{"dataset": "single notes of musical instruments (NSynth)", "gain_aug_db": 6, "n_mels": 80, "targets": ["pitch class"], "arch": "crnn", "kernel_size": 5, "final_lr_fraction": 0.01, "warmup_steps": 130, "weight_decay": 0.03}
Rows from block 3 of a small sound classifier, named by matrix and row number. Each number is 50 + 12 x the weight over its row's rms, rounded and kept within 0 to 99. All counts start at 0. After the name is the row's rms in percent of the matrix's.
After each channel's rows are labels from the 100 clips, of 14976, where the channel reaches its highest value: "responds to" is what is common among them. Only what is clearly more common there than usual is listed. The data: single notes of musical instruments (NSynth).
# conv: width-5 conv (model.blocks.3.conv.weight, 288x288x5, each kernel summed), inputs 174-231

conv.260 103:46 77 49 48 54 44 54 47 57 48 59 56 49 33 47 39 45 60 57 53 47 56 61 60 44 48 67 39 54 36 38 25 56 55 50 49 45 70 43 41 41 44 48 38 72 58 56 70 73 46 56 35 58 43 65 42 53 34
responds to: bass; pitch class B

conv.112 085:50 42 72 55 46 57 46 44 44 57 27 56 34 45 62 42 52 57 52 51 51 57 50 53 41 45 48 59 47 42 53 43 54 32 48 28 56 33 58 44 53 58 58 38 53 66 37 47 67 45 42 31 56 50 42 42 70 38
responds to: pitch class A#; pitch class D#

conv.5 107:48 61 55 41 36 48 41 56 49 23 43 38 40 58 27 48 70 68 49 43 25 39 54 59 48 53 66 52 53 47 45 54 42 53 51 59 35 52 52 49 65 48 47 49 49 50 67 47 50 57 48 50 57 38 23 44 42 59
responds to: pitch class F#; octave 6; note: F#6

conv.105 098:59 46 36 46 26 65 30 55 45 51 41 43 73 44 65 58 54 75 59 51 38 48 55 34 40 52 64 45 60 51 69 39 57 41 46 55 51 58 29 49 59 44 23 51 46 45 30 59 35 64 49 62 59 45 53 24 54 38
responds to: guitar; octave 2

conv.196 095:52 72 35 46 38 41 41 61 45 27 69 60 31 48 61 65 42 56 42 53 47 41 58 52 57 33 59 52 43 31 48 76 57 63 49 63 47 57 50 65 25 48 44 55 55 47 48 48 49 36 59 56 32 35 39 62 42 73
responds to: octave 1; octave 2

conv.73 075:38 62 24 49 24 30 44 75 60 37 38 37 51 38 49 45 51 50 56 51 32 68 60 56 64 54 48 54 62 61 42 45 50 49 59 45 37 59 39 52 55 52 48 44 38 49 55 66 51 52 53 52 60 64 31 54 50 37
responds to: octave 2; pitch class G; guitar

conv.268 070:37 21 38 36 42 49 56 47 52 73 37 29 66 34 59 17 37 42 48 48 57 34 40 47 43 43 71 49 39 65 28 62 56 42 57 45 52 57 57 59 38 62 61 43 61 64 58 33 53 47 69 54 37 35 47 69 59 45
responds to: pitch class G#; octave 6; note: G#6

conv.187 107:59 43 71 47 54 41 80 45 34 53 38 44 66 55 61 52 39 36 48 61 75 76 54 32 60 47 96 41 48 35 48 45 38 24 47 42 40 56 55 38 34 47 40 46 67 62 33 76 37 29 68 46 69 47 53 57 41 52
responds to: pitch class F#; octave 7; note: F#6; note: F#7

conv.184 101:43 50 49 42 48 44 26 62 55 42 60 54 61 55 52 36 50 44 45 29 43 46 54 50 39 46 27 61 34 82 57 45 39 59 51 42 46 47 52 44 45 45 21 37 50 25 23 42 52 57 44 47 50 33 43 39 48 55
responds to: pitch class G; octave 3; note: G3

conv.82 107:56 55 53 48 59 63 38 78 50 52 30 47 43 64 52 55 41 42 50 48 60 52 29 63 58 49 50 63 66 35 53 44 51 57 37 79 46 54 38 64 52 47 75 60 50 46 54 47 29 36 62 57 28 47 57 52 73 68
responds to: pitch class B; guitar; octave 7

conv.3 102:50 52 46 74 59 34 54 43 38 60 42 48 61 50 34 65 62 55 83 48 40 37 66 63 43 37 61 66 68 47 58 70 42 54 46 43 40 37 47 40 52 42 44 32 56 80 53 57 55 51 59 48 26 47 62 75 56 61
responds to: octave 2; guitar

conv.251 104:60 31 56 43 42 57 52 45 49 38 34 46 50 49 57 65 43 39 51 51 52 40 42 55 43 32 45 61 43 44 62 52 57 43 58 39 43 32 41 58 79 64 42 74 45 48 54 41 27 44 42 44 45 38 62 44 57 52
responds to: pitch class G#; note: G#6; note: G#5; note: G#7

conv.177 096:34 54 47 53 31 48 62 65 50 39 32 59 51 49 52 41 29 59 63 53 42 57 45 57 69 66 54 34 61 50 59 48 43 47 64 39 61 46 46 30 49 51 61 76 51 44 64 70 34 67 55 40 53 50 54 50 40 43
responds to: octave 1; guitar

conv.222 069:54 67 42 59 49 48 47 40 46 49 34 39 25 51 51 59 48 49 59 41 63 46 42 36 51 46 52 35 37 24 30 32 45 44 53 20 42 46 49 56 65 46 46 47 43 32 33 38 57 43 53 32 64 50 44 64 40 65
responds to: electronic; guitar; octave 2

conv.277 099:48 99 43 59 52 42 41 39 55 43 56 65 27 32 43 45 47 60 64 64 62 45 62 61 41 73 54 45 43 27 38 42 36 32 42 63 45 57 63 43 37 58 55 43 76 42 45 67 53 50 58 59 65 32 56 62 69 47
responds to: pitch class D#; octave 6; note: D#6

conv.211 044:49 38 32 46 48 60 47 60 43 30 45 41 48 51 54 47 63 64 55 42 41 64 39 59 48 48 60 45 48 41 45 46 47 48 57 47 51 53 64 38 45 44 46 42 66 46 46 56 58 43 45 54 65 33 66 45 55 42
responds to: pitch class E; octave 6; note: E6

conv.191 118:55 58 60 53 56 72 43 57 56 49 48 40 34 56 47 39 25 67 43 55 52 61 46 57 43 50 65 51 63 57 58 29 56 59 65 89 51 53 38 85 65 71 46 38 47 49 39 58 59 44 55 54 48 43 50 52 63 31
responds to: pitch class B

conv.279 096:48 66 53 52 56 52 66 42 38 52 41 47 27 78 42 40 32 47 39 50 53 71 54 64 52 40 43 52 33 40 41 29 56 60 54 31 58 65 53 30 47 48 76 40 36 53 54 52 40 43 57 67 64 47 71 58 47 65
responds to: pitch class E; octave 6; guitar; note: E6

conv.194 124:52 58 17 75 46 40 28 57 49 76 65 41 30 38 54 58 58 48 42 45 51 54 41 51 46 52 33 25 46 39 60 48 46 59 44 65 67 60 74 77 44 49 42 54 44 37 71 55 54 66 41 74 64 42 47 69 65 47
responds to: pitch class D; pitch class A#; instrument family: guitar; note: A#3

conv.234 095:51 48 49 39 35 72 50 55 57 45 70 51 63 59 62 58 63 53 30 52 61 42 57 49 36 44 41 46 55 50 45 45 25 54 61 40 43 41 64 68 51 63 58 20 48 61 52 52 34 52 40 38 99 30 45 51 31 20
responds to: pitch class G; octave 6

conv.138 107:44 50 66 41 57 41 45 47 47 47 72 42 25 59 39 44 50 60 54 58 63 51 62 36 49 45 55 53 43 44 50 54 40 33 36 33 50 61 46 22 47 43 60 54 50 80 65 54 34 39 51 51 45 42 55 28 39 50
responds to: octave 2

conv.285 096:54 51 54 69 52 33 54 61 44 43 59 53 53 56 56 44 26 56 64 47 33 61 49 43 56 57 53 54 42 49 56 52 58 54 51 66 38 29 55 38 41 68 50 63 39 47 34 68 18 30 49 60 50 49 39 37 65 24
responds to: guitar

conv.166 118:53 45 50 54 29 53 43 35 64 51 54 65 56 61 27 51 66 62 49 64 49 33 48 60 61 46 67 53 42 54 42 62 49 71 59 32 49 50 49 44 78 36 59 36 50 37 64 37 66 48 48 32 55 14 35 65 48 66
responds to: pitch class F#; octave 7; pitch class D

conv.58 100:43 65 43 55 61 54 58 63 59 47 46 48 67 58 57 44 35 68 50 46 52 64 68 66 58 60 45 40 36 54 34 66 42 36 57 64 55 60 63 52 51 35 39 44 40 34 54 52 62 43 38 45 58 58 42 56 50 46
responds to: pitch class D#; guitar

conv.14 104:64 61 41 50 57 52 60 49 52 36 52 61 39 40 73 32 34 26 57 55 81 42 48 33 33 50 29 23 40 35 62 60 47 48 55 48 46 51 49 59 65 25 72 48 29 48 47 31 31 46 49 34 27 45 76 33 50 44
responds to: pitch class A; pitch class E; guitar

conv.51 094:60 60 56 40 64 58 59 33 82 51 56 50 63 79 60 42 47 50 52 38 51 48 53 31 52 38 58 62 54 42 66 43 22 57 56 37 59 30 59 41 49 41 43 52 46 66 73 32 48 62 44 44 65 57 53 22 51 59
responds to: pitch class A#; pitch class G; octave 7; octave 6

conv.137 099:53 55 51 47 60 34 55 61 45 53 69 53 37 32 48 69 37 63 60 50 56 40 58 57 41 53 32 72 47 39 48 28 42 49 59 46 48 47 41 57 39 64 47 53 48 48 36 43 50 63 57 30 57 68 55 55 50 43
responds to: bass; octave 1; octave 2

conv.229 106:40 51 62 44 37 47 56 36 42 44 48 35 40 45 58 53 48 47 53 60 61 56 64 44 53 64 52 73 54 44 52 58 48 42 45 57 46 42 68 33 48 78 34 39 45 63 33 57 62 59 50 62 55 42 54 59 61 53
responds to: pitch class G; octave 7; octave 6; note: G7

conv.108 124:43 52 53 58 45 45 35 47 53 58 40 51 53 52 34 56 19 48 56 58 38 29 46 27 56 43 40 43 54 41 27 92 35 20 47 57 44 33 63 56 40 48 52 71 62 57 59 32 56 37 48 48 73 45 41 42 62 49
responds to: pitch class F; octave 6; note: F6; octave 7

conv.167 104:62 52 38 58 57 63 28 33 55 59 53 69 35 58 49 51 28 37 43 54 59 42 61 68 23 73 52 45 45 58 41 55 57 48 40 31 63 62 33 55 54 45 42 50 44 68 25 48 50 50 49 75 36 32 41 72 59 37
responds to: instrument family: bass; pitch class A#; pitch class D#

conv.122 098:41 63 59 40 57 48 65 32 51 36 65 35 52 51 53 48 46 54 37 48 45 35 41 32 59 83 60 49 40 46 71 52 26 49 49 41 59 46 61 38 39 40 41 45 40 59 54 32 40 48 49 71 74 43 28 48 48 48
responds to: bass; pitch class G

conv.69 113:48 42 61 53 62 53 57 40 40 52 48 63 47 61 56 44 47 60 50 47 35 42 47 41 55 31 42 55 44 73 62 43 48 39 47 26 48 49 44 67 59 44 37 55 38 33 48 31 53 63 42 62 56 55 45 69 53 53
responds to: pitch class G#; pitch class C#

conv.253 104:54 61 45 47 55 69 66 82 57 49 55 41 46 49 75 71 73 54 61 55 60 24 47 43 42 41 48 61 61 45 60 37 62 41 51 40 61 49 43 60 67 55 66 40 52 61 94 52 47 39 50 59 37 62 56 51 66 58
responds to: pitch class C#; octave 7

conv.266 109:54 45 49 68 55 32 61 49 46 41 46 62 39 30 50 54 32 33 58 59 36 38 57 32 55 74 59 54 55 59 63 22 38 59 48 54 55 52 53 61 50 54 50 52 64 29 42 33 43 39 57 51 22 58 70 61 52 40
responds to: pitch class B; octave 5; note: B5; octave 6

conv.164 101:55 53 60 56 58 37 54 40 42 54 50 52 61 37 46 47 41 48 62 44 75 71 45 35 58 25 46 62 53 35 45 34 39 39 51 45 55 40 63 37 71 61 31 62 56 60 34 52 57 44 33 65 47 31 40 65 38 54
responds to: pitch class F; octave 6; note: F6; note: F5

conv.24 102:50 37 58 38 56 32 62 63 61 44 37 66 18 49 35 49 36 61 61 50 39 69 56 54 49 59 36 42 44 50 45 35 56 62 45 72 70 43 71 63 34 45 37 48 61 46 48 53 54 46 46 66 49 36 67 53 57 32
responds to: bass; pitch class D#

conv.106 113:59 56 49 62 54 50 58 37 45 52 31 32 55 61 38 55 53 49 55 49 49 54 40 30 58 53 55 41 52 58 40 81 67 74 42 60 74 43 56 61 60 53 62 34 66 48 40 50 31 46 58 38 20 64 64 61 53 37
responds to: pitch class F; pitch class C; octave 7; octave 6

conv.235 098:33 45 59 44 48 39 54 51 52 47 70 41 60 54 62 68 37 69 33 46 68 57 46 33 56 65 49 66 47 43 62 36 38 36 53 38 60 43 53 27 79 64 56 79 59 48 12 50 69 40 52 44 61 65 36 17 44 43
responds to: pitch class A#; octave 6; octave 7; note: A#6

conv.165 113:39 53 60 47 47 30 62 66 34 82 33 47 36 75 73 32 45 46 57 40 64 51 33 61 51 47 37 50 33 42 48 34 49 66 50 64 51 52 52 70 41 36 49 36 58 62 41 62 44 45 46 36 42 37 39 33 37 47
responds to: pitch class A; octave 6; note: A6; guitar

conv.31 097:36 46 51 45 53 45 57 37 56 56 53 44 54 49 54 31 50 32 58 42 61 46 41 19 48 28 70 46 55 40 55 62 33 52 46 60 40 44 47 64 41 42 67 51 33 71 23 51 29 53 34 67 54 68 68 56 38 36
responds to: pitch class E; octave 6; instrument family: guitar; octave 7

conv.204 086:48 64 38 59 27 43 44 48 25 56 54 37 29 41 69 66 34 34 48 59 62 52 45 62 55 50 53 45 75 40 55 37 62 53 41 36 56 35 73 72 52 32 42 58 60 35 41 42 58 65 41 57 71 63 54 76 38 46
responds to: mallet; pitch class F#

conv.115 069:57 75 39 64 45 48 24 41 62 38 43 44 53 56 47 38 51 41 71 42 46 59 65 48 51 57 32 35 36 40 52 42 42 26 46 11 45 41 43 25 63 61 73 42 62 71 51 42 43 49 64 51 44 59 57 36 67 34
responds to: guitar; octave 2; pitch class E

conv.53 101:62 46 54 50 17 54 43 59 41 63 63 56 25 69 26 66 30 30 49 47 60 61 53 59 48 60 56 55 53 51 45 62 58 46 51 08 49 44 41 47 63 25 61 30 52 74 45 39 68 58 41 76 49 49 34 62 46 60
responds to: octave 7; pitch class D#; pitch class F#

conv.264 118:40 35 43 56 44 54 68 42 53 31 57 63 71 46 34 43 43 47 36 51 48 75 43 64 41 80 55 35 54 42 47 31 43 39 33 42 52 62 38 52 46 61 40 34 70 55 47 57 52 49 60 42 43 43 43 46 38 54
responds to: pitch class A; guitar; octave 6; note: A6

conv.93 104:39 38 63 41 38 43 64 37 53 42 56 45 46 39 57 27 39 65 58 51 52 42 31 36 55 73 45 49 55 46 58 54 56 62 53 32 44 39 33 65 65 61 48 37 51 47 42 60 28 42 49 49 67 69 60 41 53 51
responds to: octave 2

conv.20 101:31 36 73 52 62 82 35 62 56 55 65 51 53 41 43 57 53 50 47 38 47 35 57 36 40 47 49 39 57 47 35 08 77 61 38 41 40 71 72 59 41 66 53 62 24 40 48 32 35 36 38 47 28 47 47 39 33 77
responds to: pitch class D; mallet; octave 6; note: D6

conv.156 120:47 53 44 63 64 44 49 61 52 41 71 57 62 43 55 39 49 73 36 56 50 55 48 49 40 43 29 36 68 75 43 41 52 44 50 49 47 46 55 47 51 49 70 65 53 40 57 53 39 47 59 40 47 30 55 41 47 46
responds to: pitch class C#

conv.33 107:62 59 62 45 66 51 56 07 51 75 57 48 36 47 32 54 24 65 35 42 45 54 52 54 61 39 43 59 42 33 48 60 34 55 54 17 67 64 59 43 41 47 23 53 29 68 39 44 54 32 67 61 35 39 57 41 46 52
responds to: pitch class D#; bass; octave 7

conv.213 107:34 48 65 65 29 52 54 73 60 47 39 50 49 70 54 49 30 33 52 55 83 63 48 63 46 46 64 64 56 38 33 35 47 74 51 61 43 49 45 48 38 64 39 68 15 52 34 53 61 49 59 56 37 33 48 53 61 23
responds to: mallet; pitch class B; pitch class A#

conv.217 099:40 53 67 36 43 56 39 64 58 35 53 51 63 49 30 40 65 20 56 55 39 60 56 71 56 71 78 47 47 42 59 65 44 38 44 44 36 60 41 58 53 61 75 71 54 35 34 46 54 51 61 53 50 40 43 44 57 44
responds to: bass; octave 1; octave 2

conv.121 117:43 45 49 66 50 62 38 52 55 72 45 55 52 44 52 45 43 51 54 51 40 44 43 35 61 43 46 24 26 81 51 47 37 63 53 35 59 43 49 64 66 48 45 59 52 46 63 37 63 57 56 47 58 31 51 42 37 59
responds to: pitch class C#; octave 6; octave 7; note: C#6

conv.252 093:62 45 32 39 42 60 44 58 41 53 46 43 53 45 34 41 30 52 54 57 72 63 51 57 41 60 52 53 51 65 41 58 41 60 51 35 57 72 58 31 79 31 31 54 40 56 20 44 65 48 48 84 45 52 54 69 26 67
responds to: electronic; bass; octave 1

conv.120 089:40 57 39 51 54 40 41 40 71 40 60 41 51 58 43 42 25 43 39 51 45 46 70 56 47 45 61 37 59 45 55 32 41 40 58 63 40 63 62 51 66 59 56 48 38 39 69 67 45 51 58 67 74 48 33 45 18 30
responds to: pitch class D#; octave 7; pitch class D

conv.88 096:62 57 64 33 53 56 47 56 58 55 48 40 31 47 45 44 50 42 48 46 50 55 48 56 52 49 40 65 30 57 72 23 52 64 40 33 42 51 49 44 43 43 54 55 60 55 52 63 54 52 61 67 52 56 55 31 45 21
responds to: bass; octave 1

conv.139 057:31 20 34 36 32 47 58 48 55 48 50 48 48 58 64 39 21 49 60 39 54 47 55 57 49 66 49 40 44 58 40 50 63 49 45 60 39 25 57 39 49 81 50 53 69 44 66 64 56 49 42 34 33 51 77 39 56 41
responds to: pitch class B; octave 2; note: B2

conv.96 115:49 61 48 57 61 64 55 41 49 47 42 55 55 45 46 55 55 64 44 50 51 36 36 33 46 38 56 45 63 57 43 46 58 40 43 57 51 52 59 36 79 54 43 47 36 63 27 61 61 63 56 65 66 35 43 54 51 62
responds to: pitch class D#; octave 7; pitch class D

conv.19 099:42 49 32 59 29 40 71 33 48 77 56 38 35 34 54 48 50 74 47 55 62 58 51 46 49 48 54 65 55 39 55 39 62 65 45 32 43 56 66 63 46 42 48 46 55 49 38 37 37 54 64 52 51 64 20 70 52 71
responds to: pitch class B; octave 7

conv.240 099:54 49 49 43 59 22 57 25 34 76 59 54 54 43 32 50 51 32 48 59 47 57 47 47 54 43 66 49 46 57 31 27 46 49 56 56 48 46 55 57 32 57 66 39 27 56 34 54 36 52 49 37 46 52 65 44 44 44
responds to: pitch class E; octave 6; octave 7; pitch class F#

conv.227 092:43 39 57 71 60 56 85 60 40 49 43 38 47 46 47 33 34 46 45 50 45 40 46 33 45 34 65 47 50 60 42 48 44 48 61 55 51 63 35 31 41 66 48 50 55 42 63 81 53 56 46 48 57 44 25 65 76 48
responds to: pitch class A; pitch class C#; octave 7

conv.133 060:45 40 60 51 48 40 50 46 39 54 31 32 54 94 48 59 52 44 72 51 39 47 41 58 50 46 27 23 52 73 61 47 59 51 69 63 46 47 47 63 51 46 59 31 49 70 26 78 44 55 67 59 50 42 53 30 63 52
responds to: guitar; vocal; octave 7; pitch class: G#

conv.92 113:45 49 33 35 41 59 52 60 50 30 55 55 28 38 56 51 54 56 52 55 55 49 50 54 52 26 53 77 75 63 64 19 35 62 66 20 59 23 39 50 55 52 80 72 52 59 58 34 49 57 47 37 43 42 51 33 39 39
responds to: octave 2; guitar

conv.95 095:50 35 57 65 55 60 47 42 50 40 37 46 66 77 63 42 63 53 63 60 45 71 44 51 52 47 31 31 61 34 30 34 51 36 42 57 61 37 76 15 49 33 54 54 54 41 50 62 45 53 54 43 62 59 74 44 71 46
responds to: pitch class C; instrument family: guitar; octave 7; note: C7

conv.77 099:46 59 32 38 57 37 56 50 63 39 69 39 19 37 50 40 48 41 44 42 39 44 61 45 68 57 65 45 28 24 40 50 50 62 59 62 56 65 37 73 43 66 20 65 46 58 52 50 35 62 67 58 46 79 61 61 50 38
responds to: guitar; octave 2

conv.281 110:57 50 47 60 70 36 51 53 58 26 55 60 62 54 47 55 51 40 53 47 51 40 51 55 44 40 51 26 67 47 63 39 45 73 52 55 37 40 40 63 24 48 49 55 30 35 40 50 48 44 37 35 45 52 39 59 27 49
responds to: pitch class D#; octave 3; note: D#3

conv.44 104:66 34 55 53 57 27 48 49 56 52 61 53 28 30 42 42 77 83 44 42 48 68 48 60 47 68 46 41 48 39 50 54 34 76 64 50 61 41 62 53 43 43 34 78 37 15 41 59 70 53 43 56 16 76 63 58 76 39
responds to: pitch class C; octave 7; note: C7

conv.46 092:49 43 49 35 59 71 46 40 57 65 48 64 54 27 54 67 43 62 45 43 47 63 59 59 47 41 36 33 44 62 52 20 61 23 57 47 53 48 62 52 51 59 44 52 50 36 30 53 34 41 54 69 25 13 57 31 63 65
responds to: bass; octave 1

conv.103 105:53 33 62 55 60 43 53 27 53 45 53 61 47 45 33 58 45 47 44 51 50 50 51 32 54 31 38 63 51 32 52 33 62 62 53 50 59 62 34 44 37 48 77 50 51 50 55 38 35 54 64 50 42 83 83 32 54 64
responds to: pitch class E; octave 6; note: E6; octave 7

conv.259 114:55 54 72 61 55 57 48 32 69 46 23 67 37 69 44 47 72 35 36 51 47 22 67 47 52 44 31 57 65 54 40 45 40 72 51 46 47 36 37 51 37 50 51 58 46 22 32 57 70 50 40 41 70 45 55 64 58 54
responds to: pitch class D#; note: D#3; pitch class G

conv.59 089:65 36 54 76 44 65 59 50 52 55 49 40 65 41 44 64 35 51 52 54 50 46 54 31 30 44 54 43 33 63 54 41 33 20 56 31 59 46 36 52 64 69 56 45 46 59 76 48 49 58 44 48 75 32 39 51 12 59
responds to: pitch class C#; pitch class G#

conv.160 108:75 30 35 58 85 48 44 51 46 52 70 58 50 63 42 16 75 65 41 47 56 72 40 36 49 28 45 41 49 46 37 51 49 61 53 41 68 54 38 41 53 61 38 54 58 44 47 59 55 28 51 34 33 52 59 56 47 51
responds to: pitch class C; octave 7; note: C7

conv.151 097:43 46 44 46 23 60 54 54 43 65 56 21 73 67 20 49 68 48 62 43 45 64 49 49 38 44 55 37 67 56 75 60 36 37 54 56 67 52 72 43 59 30 38 44 62 30 43 39 43 53 47 33 30 30 68 66 56 53
responds to: pitch class C; octave 7

conv.28 094:58 38 37 36 39 71 25 62 44 55 57 51 41 66 55 46 63 64 48 53 39 37 55 44 32 40 53 25 43 72 62 42 53 35 45 57 48 35 55 45 68 48 55 35 56 46 35 52 60 49 60 67 52 47 59 41 51 32
responds to: octave 2; guitar; octave 1